Rows from block 13 of the encoder, named by matrix and row number. Rows with one number belong to one attention dimension. Each number is 500 + 50 x the weight over its row's rms, rounded and kept within 0 to 999. All counts start at 0. Numbers have three digits each. After the name is the row's rms in percent of the matrix's.
# q: attention query (encoder.blocks.13.attn.q.weight, 320x320), inputs 107-213
# k: attention key (encoder.blocks.13.attn.k.weight, 320x320), inputs 107-213
q.264 098:440524437451464507392490449572436419532457500404492561475437476523519472436514551429477446507497462527468586504451383541456477463446503485454503409480521430478409474480508466494529527527534420444587445451481498478481445413524581544511497528452504496499526559483542559529517475535452429503496572415441527540541591400473488
k.264 100:541446484458423538485409514551423458486495493396522585496509413542509550427613445468517494469447617543616503546499489493543454465435509495586476579505379561426493477478421511477466461526538465517573463479551518497531448498486517592455497546493457559496463485477569554527500483529478471568516529384480485455597408412537594
q.265 103:565467548549562477519549502479536425535439482494418507517535567421476417550507394496482500497466573548499556438545552545510572520505537466635424474589442456451497593515538458504438516560493362456490570452494556497504564511429447577459486603531398514451502430549547501590555542453473544529465538472458540455555578509554419
k.265 107:560507617406536483481585614486516430560438454517509556508493557507528408564451554498489481429539520469478553549529491502499528548547536581564495477554467490442516558546535562524508563529588379454544627500446478470472599476458440469577485594564502366537600474541541535544589560452507536497539509468491528543549556578519479
q.266 079:539448476511577430546545412563576451512486471403400461490500438529594429477470496445527401478496506572440527467532455462471502524535430501488570471516438453554444551417497453472492399522438462474420571503545520437366604429483502472439475450413473474566474497471462554482503432525546448414528454400499532501601478483482486
k.266 088:553546506485462490477503509527464480484530402485527546491501486525610513497553486490468537475551507425612372514509433461497524546483530460545518521431450494458514442483502436506461460538623449537553470427466532469524464551534525587570483540439537533445580479544439525408487520452497507577478430385392510526651498512542615
q.267 103:489410519461540531472451432496547451436542496581438460523474478445573388426497481502437429454505485547575390498556518491536545481560419471501520516554475469472510520369540505500520407473374506510519432510467512521464488552537540532482468444443452461513488523506524501483424436467489529450615420565523499453454426459507503
k.267 104:524540554437429564451536508499468486459495433622566467484430566496529431496463515481435474451537450450556456531498461462571527543545541455505525465496476495418558487398570524480481518436549498538571518510329527471508494575604531452557483459488584469463580552554467489478492478417473559494617444483474488534528465531484527
q.268 096:573504487448461432474500507470529429530467526411501462456474553514498402440493529435470536503412544548459525444493492517411498519413456439470550444472474494541499501575513481435459565507533475432522491445539523455394590417442462502449455603452436544470479476373482471586506462461480469494529531463490570550528513520459548
k.268 093:445490466545489533334442529511464417531424423474517593490639446544438390484572563525494481555521513513588426578497357471447512527394594483494536560559528511577492518517451478551496539509532475465620447508528396441506523498485527563531548544459497511485485426491455516517485516460538523500472523477388547595582535483599556
q.269 103:485479544566631483536464565474521435569429542479395466568496563461507482538521417477553482554446581584517524470535570538526584521527528463601446456593433451410500617546484451425461558553544401469448574466494624499479493526460481556487496602551469522453482425534572496654522530450471512459434551457482537431534523520552519
k.269 105:515490601457517505413585639483559472536415499545481506467502550471491464527465572495504483488555497446577455544521491532507544516553505596592511489532520428475485516570538570465519621546505361480568587460475470424472532507486442487567535560521469441575599488543515529539516525475521527473521478419503494552513578507510461
q.270 096:528546485448445507570599525543497428542506592465513537466542636515456504478499517433406543527478528538506557447427510498429516554407491461512514445453646541527485476529455513517524582566576491492551547496532520586452584342474511567471542581506544551422504513435470471606475538472507536615504541480476574582529529461460535
k.270 100:504469553504544510560563455543541480554443511421516491456528534536430487537545522528526393545460522516450630542448465539401473506500494579506517547518467505530500502590468587521528530572448526462503529519586443470496549459461475500467528544547502522537433511429484536546484511507488507559571528523593511608497443456493511
q.271 083:502464488555418463428528406517472442505439396480468362477483378502502483476419419484591476481455505498443513448493493453531516479528479440539568447514391388471430583461449458453383509410398459462425602522494551459436612498460479443489451497479479467506424433485557504457507525459485462468527493491531495424483481487454511
k.271 091:558537500466426473427437477504445469501511414591527522531534492444548522430591484494421535489542539447553436496487413429563487477446524422576526477480449456455498498444488459505466500468569494512602472509453443476544419520486519590563497567458455470497455432542567523444542547417524516547452484443406506538608473451552579
q.272 086:646470506477591473663570513552585457513556614510411511456560624487498493497479414491437552504481534506509512392458639428499547579505457479542520490482485484540502519472510537479512434539555466526447561523542523499485644432469461474409523507548499577471459499440466458577458511460513571551478491484449530525558477488476525
k.272 097:516532579511533462573661536503543526526458444513481460479524565528537478554452487531543432503530463470444540509485482491414532565590501604522507525482469472510500436567564477528497485606488499517476568476503476424484590498525457470530541470551514469578506528506420541469483515511481527551565432492546519568510471550511530
q.273 087:464463445575539464494542416611511491527483512433426544481469451476530518446456455453472493428541527455483540423474445437547521497513488479590514490500461396467404548450490483508499407466429409496459588527542456474525479430447517540465539475503471471480457558558503541430535506546468500523460450385533466516582593418491465
k.273 091:614548550464469437578567504519439522514521449427504557566471492489579590470480427474461514452535631455439576511520499477477445526517536539641466511420374503433470439535487485503451425554622473548490535465512542494548471542481476489522500559498497460487451504530542579443564542507501499604438491408511523493616453488531575
q.274 106:507489494414454521432464444472501542507455478523480446413543504494482536476466429481510466586368499493457488413523583569470520458477495482527555533450443490384555453432494510441492582519448482510503419464431509470455535472477512493381471572494462508516444504530524466537469481406444530585481617537472508482424554456442399
k.274 110:441482569484537561467486564487455524502503410513461480526499370455454527585496483438593416544506481468469485545515499585477529465532517479528507544449442539422522528481369411504486548578549519483536495506561517520521517496505490467493529569533457460545527490533479548485444547358526514532482579504478559467493561516542435
q.275 107:484465491527437528474422478491502428449553580432534568513377451433525460400562495516412409496499538507574448501519480456500408516436407489467420500478542547477566470464497512498560502564439472553582499533519479539497353463543568555477518477454518554419503592492492475545456404482422523525542472516561441487490432403474535
k.275 106:571513551509396500569604398518545471402568431469470495510449469554462474511507462469426378517539628527548486545520439488467432548449507481510462513443472497534577529500491458441479477430499477544468463557545539425497482584484522440511491545479626555525519530470522548532502445455505561545646516500525460535491520523521446
q.276 100:580539548577526472544536505533543549519572434550541546551562533500502540579534470570616468452608499488492504552471482435543513568506570584477471560543532544579540542527437450542528423539569530573482583560564487483557487567507449489530443474544542444486521472549492532428559552493562511514447422523484480465577463573575473
k.276 099:595528481483549422670575455482593543524506609499494466489435587489530524498432516505472547433504474487379537419530611485472514473549434509497505500504608522589486480500528507516581468479468483512404569491485492540456532469450437490490477477511520455482495531508441438505548504492471527532472428517547440448535493553372470
q.277 088:571545545520534462495393481382502556499545424468529510515448489483527440456520491516469476473467458482484443520561515497494520523463543561368384544502379576469567495566523471461510424519516564553490463496497484460501438589536483445426455468478464511434525481521453425504554470504500454475463453564506456478523428575527585
k.277 090:484536444567507481445425476435473504444508443494522565520598438530475358473475506576472487494543404481548385571543465454544537473460487472377451520573582587594521541459537418532528464394505520525598467518497399490474501499502536528515577444465504506474574471526435474499472471452459538470459480558424475486482560569579471
q.278 085:592513461459575393575553484459533460458565436494395398524579527530526389492433500448451448501477524516393483475519522506444487539522485474441459453502419484553507535492572502498429427510540492502399536503539523465428559546462451469386494523412406531503484432452503508527473491472601500423514514548477538447485500511575466
k.278 088:509500489506506503368456536480421435479463439592577592468576480482517352445549527590528500463550399444604374557478366444546608541460551481472501519538479494522493515421507477552494515459512479504630478477367432528495535487501535554586513492486494495504552475513428440439459569437448538498521482500448514519561453540524587
q.279 098:425572471464430576450430477482434493468506473591555498539540471482499466468538518518460451564565464462589467609490406519526487503450540512466431526518516510518544509459520452530499565494517579533560461527500504541532325572613542600560528526500534532528557462449552555528439539426488497573523529574525419458392463458605509
k.279 101:526454439421401602517531445497477544464459656553503529464429479508401486456473543449449431516482482545505553495489499543580550472506438482484483489530521498550509557402420615485555575359423545446503502553445471584473493455536481515424473520432507544510508533444521471573481492443511492505550491513601459480397464512398471
q.280 080:491498539492576522497382632403511567518539521517563586528526591536546556540578567568498521530489462525529480594535556579500503474516546573465446538506570609504596460560517526518615565578608550495567368495485477528538409581533536485572494537515515470511558532534478465498509528549506482479442490535493518520476466567536518
k.280 087:418459462550578513472457510459564524504501571483480442431474510542446489567468553495545520523437404518510494461512624582492521490521432489416494512541593515513504538538507514479553560533384494473435494490568541532469547467481531451454467419546508532472552570462420433541465468586493498394507514585558480460355576526449382
q.281 109:508436490447368468419506429517508565433524405542580409406526429511493558492492508543608540467487495484446458473461435470524446495510451496479647565445551523550515426458443460505441528418419541497472486538457442499442602487453467408536395470473512445516439502500449484359483512429547468469544462507503518456463453503408437
k.281 111:477521437565560487428416436522525517501575458518475397506465515434549539512555481440484552528493529501446453454483481467483455405418505355512610497421573481533487556426419372566504479516502532526489438529487535537521448504460564542533463513432462483449425484528488505430500538442565480494392486530447529485574518481462526
q.282 101:470436546575538511495473463475527451524412469520470504572524446474562517540538433528607465513551552530560536539562489564531545494572500546608522514613452442502503576488472392494441550543448433458496512462494549497491459553500458537580481592527454451586521468503587517525524523461473494492498520474518466419489500551573397
k.282 103:496519505448491515438525563501580468578457512531475486463415553489556537489443558449474566489496512470526458425532569557526517470488507482538575445527545489467498563473485529462501611527517399480516534481451587537482561472490464502498436570524455422470613534497529476556547505462559517495496491436472457500529609517469429
q.283 096:410477503471498614424430569532420587503514482561561574530503507539507601501542546544471494526542458482595488594494508547530485466529570550516513568495577512482524439454527506539588519498533561490609372484451452560588406569570588542560530473542507435549512550551521509436439517535483498516482524511463516512466524478515485
k.283 100:468432434470546569599506524497512576476515582494492434485401509518480625536435521428521529501400487524482549418517685573490461437555418487505533504482469522395464482493480566427551511531439544473415522489517612559488511478519487454424470445537459498469466581500516486495478466569467473436550513507609508390397510462394413
q.284 101:427619434514518500485497527475442606504536538538502515470522511519475567489478535502447536549505414424449474510492487483523458452494527509442413516450529511456518442491516553528639477522514571579473483557462478493584369526540558505501569443475603517454517544613453509436477558519517524528413491572527459535483518456517570
k.284 105:509487516523504471598440428482451570462575582503505473558475481503429567491503394557536470523518484488433541527503524529553507476605448541473385539470456510535537458521498501492523437448468592528393468535566462571536426524485501454490507457527503549547455531473524484496461543489464485485414566569623468445383427469464468
q.285 100:514446514412497570470421520477507572484542421597501411524553566495535453490452484525452466506439458580479451547491578550509558511567528460444502510485460585482547477450545519499475428434466577477521404475461470524463560585574461488443435480455446490521482439535474476468474487482540474474584457560401574431460457528492485
k.285 099:458473486499563626472484577459454597454478491611565437462501466465510410510466587517522495435440339478536452523507497481565551465506483387456539495482450527365500509361529517483582515491499551487628538484435526486491529533594503514520535410484485529443522504604385481438476490468468495482571394526455563484469464544443528
q.286 096:547440478459588518608492525540548578451656523589500533549540612532530551517516481547509557498590500548509396535467557497535529499553515534424555541476590558556571462372497534557558393503507533538490464551536470542531564553521526466504501452526515497566482564511451540448472493499586572489533438584513521466488463549528446
k.286 102:465503509554596498575539520504560572526494532485504404425407595475503521574442473528516541480483393502399508472474596519474524514566485514454555503481558494484480492470550509497523479587410515519401544477422552525508574489528500419486514371536537465503499617500416437446467457563460501461557439552601498426468476517394482
q.287 089:478430535570478483417485394454553449471419482423471456487484424498597429527529485481525427462482526500532523530561391537505516499531459493575550505556430466494508582519479361464450549518407431471472514427452538454425477519479505538589449595433442453482541540493513480511511523442461466485548460426526480506523458522527501
k.287 094:534519496443442498357480465498532448514515414555524499495493539500534449469496570503427506507525551449585421508522466510514493469445540413544557467492549526505536502476445450540487563453576426510591461521496533500479508543480494512532430611442521458439602522518488494531515539428578517504454475423439531565580577489515513
q.288 087:526491462507438454539606439542514362496413501462459445492532467495482463465453489428545511498511563495495543454488432446484488530485441458571561437505510400553429571510430463490384579459493444447470610509536524466446587398433446511517541531502478515521465452387552537563531514480500497490529538471541487495476520460519489
k.288 086:525541525474429452421538476553470374555431477517523559494550518456541506428580508468434500546545575497525508512461354464504496519407565490571539457501474438565487529509467521551417566500562459470557517518454475478499491456502492596519475631462455474520471420402584539531531558426554510588484552470435504599599482472589557
q.289 095:553550580460451527510523538518493461555464490500587556519506635471414482541509480520576518535517554575527585566430460525468552530375595544509496488541630571553546514575456463533452604526608470489622520529543525535525554475492435535525427588539518495484505452419538528569556539431485496590472577527407572505503497554520413
k.289 096:495491483470522504552543500518609473578409588430455498438511522529442502536506570432494491482449529600414582448493519529425491448483447517492531514560586518529480576519471609507559570548443422451488615529551487519442627400433449582429516532514490466506455483443513527616582477521482519512541512540522464520521535560413410
q.290 094:447522512487519587451491543469517607503515516591509473480548552476504512535488493528411501549461451494531476507503560507559547543534529470514486554479521569478562496477512531496578456487465599566477470522468506543508440558575504535476504487527532509462506485565444438463451525442519506556500429560477482535467456509544559
k.290 098:511495563438543591581629487460510659447533569560508402512446523493482503537420497547464450502507441479406576486526538535485521498614423519475506489436510471464535465497538561481574484461462605510446524493519511504496473531552440379498505515495562505509552541526431494451483521456538496516522461549599508528391497526426460
q.291 104:491525502586498390509597410477549457461520481480472471437451464492506421477445527493525480445528462495384464469509430447474463522498507457422517465504498527497486535479457482531483413471402490521380613509469513478424578470437459441517442469421534441419495531540416483427506525472573489432524382523508500495552457530506539
k.291 103:573537543539483400462419419508518458469573444502555501525477525479529443446552417588473528464581502425492432527476380392565484506473555448488542499474483509520549499443528468561477421422578508573562484544441450506534447569479515525590475539500575508503532504528497475456509565430475511558418500503441457542640444508532613
q.292 085:538481432540506419516569381627510479472536495432439493468482382516509472465460446460487506427539505457453509394461411368530495524498444468505550469472469395496393520471513480476455354429425437526405576534561469459480520416446518472447522428467500522467462532500474525428533466547486506498481445410527460529566544428443508
k.292 095:615557506482465426555567479526440528480542436470511558561534477494565531475527426523443482472552598482463508532497463433481466529506533510595453522444440513500473435495496459535439381506619484546500509473487474482546438562492506521534520547454517499506440479541523557425546513514508498604445460400459533506635424488564626
q.293 099:517552454530447445470465459508520590471625451524564517479482523515500524446484492509495534436526447467442407491464448428539489498496518526375470510432481517509528449455498497536566367499474530579490499574506448490521487513487519450476430398498540444437465562581446485367543511508538517513471404582519489504553455540481573
k.293 102:580564476560515430588400425493444561496573461483523488563482514491506472479513394575457513473522482467403488549520523450515481454525481465470443561475508542561523465425531415566553395428528562566482463535486419527532460535479539470517541396484515506503414532505478476450508493482447544509385490591504487448555410524470537