python train.py --model="masked image model" --dataset="regions of photos with short descriptions (Visual Genome)" --train_examples=50862 --image_size=32 --crop_scale_min=0.7 --horizontal_flip=true --translate=0.12 --color_jitter=0.1 --method="mae" --mask_ratio=0.6 --loss="mse" --encoder_arch="vit" --encoder_norm="layernorm_no_bias" --encoder_norm_position="pre" --encoder_activation="squared_relu" --encoder_head_dim=64 --encoder_fused_qkv=false --encoder_bias="all" --encoder_qk_norm=false --encoder_layer_scale_init=0.1 --encoder_parallel_block=false --encoder_moe="expert_choice" --encoder_num_experts=4 --encoder_moe_every=1 --encoder_expert_mlp_ratio=0.5 --encoder_experts_per_token=2 --encoder_shared_expert=false --encoder_patch_size=[4, 4] --encoder_layers=14 --encoder_width=320 --encoder_positions="learned" --decoder_width=192 --norm_pix_loss=true --decoder_layers=4 --residual_init="zero_last" --optimizer="adam_atan2" --lr=0.0018 --beta1=0.85 --beta2=0.99 --steps=14800 --batch_size=384 --epochs=111.7 --lr_schedule="linear" --final_lr_fraction=0 --warmup_steps=740 --weight_decay=0.09
Rows from block 1 of the decoder, named by matrix and row number. Rows with one number belong to one attention dimension. Each number is 128 + 24 x the weight over its row's rms, rounded and kept within 0 to 255. All counts start at 0. After the name is the row's rms in percent of the matrix's.
# q: attention query (decoder.1.attn.q.weight, 192x192), inputs 96-191
# k: attention key (decoder.1.attn.k.weight, 192x192), inputs 96-191
q.125 121 [113 121 164 180 173 171 165 124 125 113 107 127 112  92 116 123 131  99 112 125 111 168 145 134 136 140 122  90 119 110  67 188 146  93 135 150 113 132 118 118 108 113 164 103 180 135 179 117 176  99 117 140 148 163 127 166 157 171  99 107 130  97 165 147 127 127 160 141 197 101 114 126 139 118 148 116 117  82 127 139 123 124 117  83 138 126 127 127 119 120  94 123 104 110  93 137]
k.125 122 [168 108 144 176 172 170 140 153 121 143 112 173 123 119 134 129  93 113  98 132 110 129 129 125 135 101 135 131 129 110 138 122  93 124  98 145 101 107 121 113 117 131 124 117 134 120 136 113 157  93  67  88 132 127 158 177 117 145 131 110 126 120 158 100 131 111 136 140 126 123 134 129 123 168 137 113 110 147  94 138 146 110  75 141  93 201 112 101 116 107 126 157  94 133 103 153]
q.126 084 [165 188 164 175 148 139 126 124 107  96 103 147 107 108 136 112 136 106 117 152 148 154 146 156 131 131 144  69 161 124 131  99 155 131 113 111 132 122 127 141 105 130 146 137 142 162 125 113  79 116 132 159 143 140 158 158 130 165 110 173 142 123 139 145  97  98 123 137 187 135 114 112 146 138 167 147 117 142 122 157 112 163  90 125 101 141 114 150 153 127 123 126 151 135 133 135]
k.126 091 [121 124 184 154 151 167 147 139 121 145 113 127 133 133 128 114 135 147 125 130 127 160 121 112 132 157 127 146 136 150 127 134 134 102 137 145 148 143 150 125 167 156 128 152 135 119 130 144  53  76 112 138 175 175 150 143 157 151 166 122 159 148 121 107 129 128 124 123 116 140 111 148 134 124 122  98 160 122 113 114 133 116 147 110 145 142 123 112 125 120 112 127 118 122 119 130]
q.127 084 [ 56 106 126 181 206 178 164 165 155 136 136 133 129 118 137 123 128 121 117 153 121 134 106 111 108 141 148 125 135 110  99 156 150 130 126 137 133 126 108 138 134  96 126 132 130 114 121  88  77  32  93  98  93 102 105 126 160 119 112 129 142 117 132 136 128 117 117 139  90 113 108 126 118 107 120 131 126 133 110 109 118 126 135  96 136 116 120 132 112 147 113 109 116 118 119  98]
k.127 098 [ 49  88  89  99 111 118 134 130 134 143 126 148 129 148 140 133 119 135 124 120 123 143 132 140 145 104 140 124 119 152 133 140 109 121 105 160 125 130 159 122 118 135 137 128 123 136 120 136 122 169  85  67  88 135 111 116  92 121 110 117 129 124 138 126 138 115 134 127 135 131 130 140 140 126 126 122 143 139 123 140 149 117 133 136 136 141 129 122 123 132 122 123 137 118 108 148]
q.128 094 [ 97  92 130 113 105 130 130 101 117 115 119 111 110 117 133 170 153  95 142 139 170 152 129 199 136 118 163 104 150 137 107 158 196  79 112 136 127 136 132 123 122 133 136 127 157 161 119 133 174 162 148 150 137 158 142 145 111 147 115 141 121 168 168 145 107 143 131 109 152 125 114 121 161 150 152 127 115 145 113 108  92 151 128  87 125 126 147 125 182 125  99 126 138 132 156 102]
k.128 099 [ 86  55  92 118 119 124 110 124 112  92 123 106 102 118 136  77 127 145 129 128 151 139 135 153 133 116 149 148 132 127 119 148 169 135 113  97 149 133 144 137 133 119 146 158 122 113 137 132 201 167 175 162 147 179 146 159 140 143 144 158 144 125 136 126 139 123 120 128 128 124 119 109 126 133 134 107 148 123 105 121 125 138 100 138 119 132 106 117 155 124 130 113 122 125 142 133]
q.129 128 [163 135 120 113 121 149 141 141 123 168 132 136 126 138 119 138 116 134  85 109  85 110 136 146  88 149  88 153  93 137 115  91 129 140  77 136 138 141 142 126 139 136 120 165  82  54 137 115 138 154 140 132 114 107 124 138 153  96 140  90 148  79 146  91 111 142 175 124 100 141 113 130 112 111 127 140 124 120 121 131  88 125 157 123 130 131 101 118 155 139 140  85 113 155 103 101]
k.129 133 [184 148  94  83  94 119 111 127 142 143 130  88 126 139 140 135 150 116 170 137 120 157 155 116 121 154 112  97 126 133 112 130  81  69 120 132 157 129 103 137 102 109 116 129 160 153 102 110 152 137 174 128 128  90  90 111 150 122  72 111 112 140 132 110 115 135 107 165 196 144 119 145 148  99 168 153 120 125 143 130 139 108 183 125 137 104 135 131 152 140 111 137 144 123 123 145]
q.130 096 [ 84  72  94  84  91 133 138 162 162 155 171 151 176 154 151 172 119 127 128 150 149 123 143  75 144 159 124 130 156 137 173 154 133 136 194 147 131 181 129 116 149 148 164 132 155 167 146 128 156 151 119 109 117 118 117  90 126 116 127 121 128 128 106  92 138 140 148 126 144 166 145 164 117 141 121 128 106 141 136 128 166 126 159 127 119 102 124 120 124 120 133 155 139 129 145 147]
k.130 103 [ 60  28  43  70 116 133 140 141 157 166 128 143 150 137 150 129 145 157 114 148 125 128 131 132 132 138 144 126 137 116 125 130 114 148 133 141 126 120 135 125 146 139 143 114 127 164 135 132 168 148 119  39  68  96 107  97  94 108 158 107 104 121 107 120 128 114 133 129  82 131 123 119 124 137 107 126 153 135 117 144 136 122 115 116 125 145 159 124 124 149 135 141 126 128 121 106]
q.131 093 [191 232 174 162 153 125 136 136 129 130 118 104 125 119 117 102 126 154 153 119 119 123 136 120 138 113 168 136 125 107 105 118  88 131 109 112 127  98 106 107 125 117 131  96 110 134 131 128  35  83 136 135 122 126 113 132 118 107 126 127  81 134 112 143 126 121 116 134 101 104 144 111  98 146 128 113 147 136 131 135 132 121 108 121 122 148 134 134 113 115 130 138 104 127 127 128]
k.131 102 [222 255 228 169 138 123 122 132 134 144 133 108 121 136 113 132 123 108 140 119 115 133 135 103 116 115 120 129 114 138 128 123 102 103 155 116 113 132 108 116 110 126 120 128 134 133 120 126   0  81 130 133 157 120 118 122 138 126 105 112 118 135 113 100  99 149 122 118 127 140 149 132 135 129 125 121 127 123 133 131 139 118 156 117 133 106 109 106 124 125 130 115 138 125 130 143]
q.132 099 [191 131 130 122 134 141 162 151 152 175 150 154 165 142 173 173  98 112  93 138 163 106 114 126 126 130  96 141 141 161  93 132 140 150 140 115 104 138 140 146 152 126 169 126 119 105 114 120 168 165 107 102 114 115 109  82 139 114 142 114 157 102 141 102 130 146 137 132 146 161 119 155 144 139 105 132 108  99 132 106 126 126 136 100 131 101 128 117 121 115 138 129 127 109 137 138]
k.132 104 [230 150  93 101 153 160 159 149 156 154 161 180 180 158 151 124 150 152 107 143 114 117 122 121 134 142 130 130 141 116 147 140 138 144 105 153 138 128 143 127 136 151 139 123 129 133 128 127 188 187 105  62  59 101 119  74  74  92 157 124 137 114 138 139 147 108 125 110 118 113 105 105 126 118 127 139 145 145 112 128 155 138 105 130 132 128 139 135 112 142 127 144 110 116 130 110]
q.133 095 [161 162 147 132  93  84  87  75 115  95 115 111 123 102 126 176 114  95 112 133 138 117 105 150 116 110 107 128 125 170  81 100 146 152 115  98 125 167 150 172 135 128 141 137 115 127 140 128 176 225 194 184 169 163 150 153 162 114 146 131 164 132 135 130 140 153 143 121 145 145  97 137 123 150 115 122 104 112 124 120 129 141 127 123 135 138 135 110 142 143 126 124 123 102 114 103]
k.133 107 [182 138 119 102  99 113  96  95  86 119  72 123 105 110 112 112 121 130  80 147  96 122 106 127 111 122 116 119 127 112 117 107 117 136 102 136 136 123 106 131 134 146 121 123 123 152 131 119 174 184 237 223 167 181 165 162 128 142 163 146 132 114 134 118 136  92  92 129 117 108 108 115 115 108 116 138 132 133 117 124 151 134  95 135 131 151 116 127 111 146 140 133 114 117 134  95]
q.134 162 [127 134 125 114 114 123 121 109 117 126  91 132 120 119 106 136 169 124 125 109  52 114 138 163 104 158 174 126 120 142 102 125 118 105  58 149 128 100 126 146 103 140 115 152  95  87 143 126 124 117 136 122 115 122 109 137 127 117 107 129 144 127 171 111 114 141 127 129  94 107  84 122  99 131 170 138 155 114 106 148 148 112 125 141 127 150 152 130 160 171  89  55 104 139  92  85]
k.134 150 [130 133  95 118 114 119  95 108 152 123 129 104 131 121 149 131 124  96 150 125 127 163 157 139 120 126 123 115 107 126 138 130 102  96  88 136 158 165 142 136  97  98 140 156 136 111  98  92 125 125 137 149 149 153  77 141 150 113  89 125 114 112 135 140 133 131 115 164 193 149 128 133 132 105 173 144 129 131 155 121 133 116 133 132 137 116 130 125 158 129 128 103 168 119 123 126]
q.135 086 [ 91  42  99  91  87 132 134  99 119 139 130 126 122 131 120 142 151 157 108 117 128 158 162 105 124 176  98 119  95 127 119 162 105  90 129 160 145 160 174 109 108 163 138 154 109 116 146 131 205 163 135 123 140 134 124 132 157 137 103 116 119 115 136  96 106 136 129 135 163 122 113 127 144  93 142 129 149 109  95 115 115 106 156 105 129  96 136 109 166 125  96  80 109 142 106 170]
k.135 098 [ 63   9  46  62 119 132 128 102 121 120  98 148 132  95 125 122 135 127 137 139 131 124 134 147 128 136 145 140 148 120 149 126 136 161 114 127 133 127 116 128 132 126 139 128 121 139 137 132 233 166 129 103 127 160 114 139  99 119 137 122 137 106 143 131 136 117 130 134 121 126 117 109 107 126 163 137 146 118 127 140 114 145  78 118 123 157 136 135 145 117 119 131 114 124 111  85]
q.136 083 [121  71 123 129 163 176 171 195 160 149 129 155 155 151 114  84 120 140 150 138  93 117 153 114 144  99 101 152 128 103 145 140 140 132 114 128 132 133 144 125 136 100 141 128 164 155 139 134 156  78  83  89 107 125 129 135 126 162 152 145 141 138 130 146 106 125 119 103 153 120 138 114 117  95 145 119 134 139 144 139 110 145 103 175 151 176 120 127 108 108 142 149 124 162 134 114]
k.136 096 [101  61 139 162 171 163 172 190 142 158 163 128 143 132 138 158 136 115 163 133 141 125 123 128 141 129 122 128 124 139 123 138 145  99 147 126 107 115 123 135 110 119 102 128 124 133 105 131 166  66  20  14  89  77 102 109 140 141  89 116 107 142 121 126 110 159 136 151 148 169 160 155 141 155 121 110  91 150 153 112 122 112 166 143 123 147 125 124 125 102 119 121 142 121 129 147]
q.137 088 [ 74 182 168 183 165 132 102 110 106  85 132  98 125  96 116 168 102 107 114 111 151 116 106  96 137 161 129 142 146 106 117 116 148 129 164  90 135 142 116 130 177 152 129 128 134 122 132 133  84  86 142 159 180 152 179 156 163 159 148 132 153 122 129 145 131 142 152 148 113 138 137 127 136 166 110 123 122 122 139 127 116 131 130  91 120 127 142 130 126 120 104 150 127 110 140 150]
k.137 100 [ 61 165 220 199 163 118 108  79  91  94 104 103 119 120 113 101 115 139 107 134 128 123 130 140 119 126 119 126 133 119 129 120 137 150 139 133 135 145 147 120 122 141 145 115 121 134 135 131  51  94 117 204 176 215 183 195 158 144 172 152 157 140 121 120 149 105 130 124 126  99 116 106 132 125 125 131 144 130 128 147 133 150 124 121 129 127 103 120 130 150 149 122 110 146 138 123]
q.138 089 [147  71 129 116 104 127 112  81 128 124  82 125 105 134 115 124 142 130  91 125 101 143 141 137 112 103 120  83 128 153 106 134 108 100 113 149 139 108 149 121 100 136 134 114 115 146 130 155 224 183 151 134 134 171 128 130 140 130 116 143 149 144 169 106 107 103 125 112 177 114  94 158 107 116 160 126 145 119  79 167 115 142 134 130 133 110 159 103 147 130 123  77 107 158 125 152]
k.138 098 [152  46 107  86 121 147 106  94 125 127  97 167 115 103 115 107 102 114 104 117 140 146 118 139 129 101 115 134 137 124 142  99 132 126 118 138 115 108 107 131 137 127 151 134 112 108 138 132 255 199 164 153 143 186 146 173 101 126 142 126 144 111 156 160 139 123 125 103 115 134 133 116 136 128 133 118 139 120 131  93 129 124  91 144 120 171 118 138 109 106 111 127 117  97 120  93]
q.139 142 [143 162 131 149 130 116 132 111 113 126 125 102 103 118 115 105 166 141 150 125  97 132 149 190 111  93 131 151  96 145 123  91 126 124 107 103 131 114 166 123 113 103 117 123  77  98 145 122 117 133 144 136 127 121 118 153 108 119 116 152 143 106 138 128 118 123 128 113 120 130 116  93 136  94 169 129 131 129 130 154  82 136 108 151 127 154  95 125 124 117 141 103 100 170 116  93]
k.139 125 [162 172 152 148 129 132 134 157  81 121 133 130 123 107 107 115 141  97 132 151 141 122 146 132 107 121 141 113 115 152 133 127 140 100 124 118 148  98 132 122 120 139 123 135 137 162 138 122  98 147 167 200 145 129 132 139 122 159 113 158 131 129 150 100 115 149 119 138 136 118 137 141 105 104 139 145 116 141 149 113 109 137 142 127 100 132  97 117 149 118 104 100 121 116 143 126]
q.140 097 [112 141 148 169 166 168 163 147 148 157 148 133 127 148 120 127 155 159 151 129 120 162 151 129 129 178 156 157 132 127 103 155 100  94 105 148 143 109 128  90 131 145 147 155 118  94 144 137  73  62  86  95 112 130 118 119 153 110  84 104 124 155 153 125 112 131 141 148  96 112 102 129 130 113 168 128 166 118 125 112  88 112 121 130 109 132 149 131 186 135  72  88 136 130 118 108]
k.140 104 [ 92 154 162 175 191 121 127 161 155 124 141 132 149 149 148 139 152 114 171 112 129 156 159 150 137 139 149 133 128 129 163 171 115 107 112 133 149 149 144 121 102 108 143 127 139 137 136 119  35  62  29  51 101 134  83 129 133 108  90 147 137 122 123 101 117 135 143 156 176 112 121 135 124 121 159 132 153 130 133 136 131 130 143 122 150 124 121 129 154 121 113 100 145 128 134 137]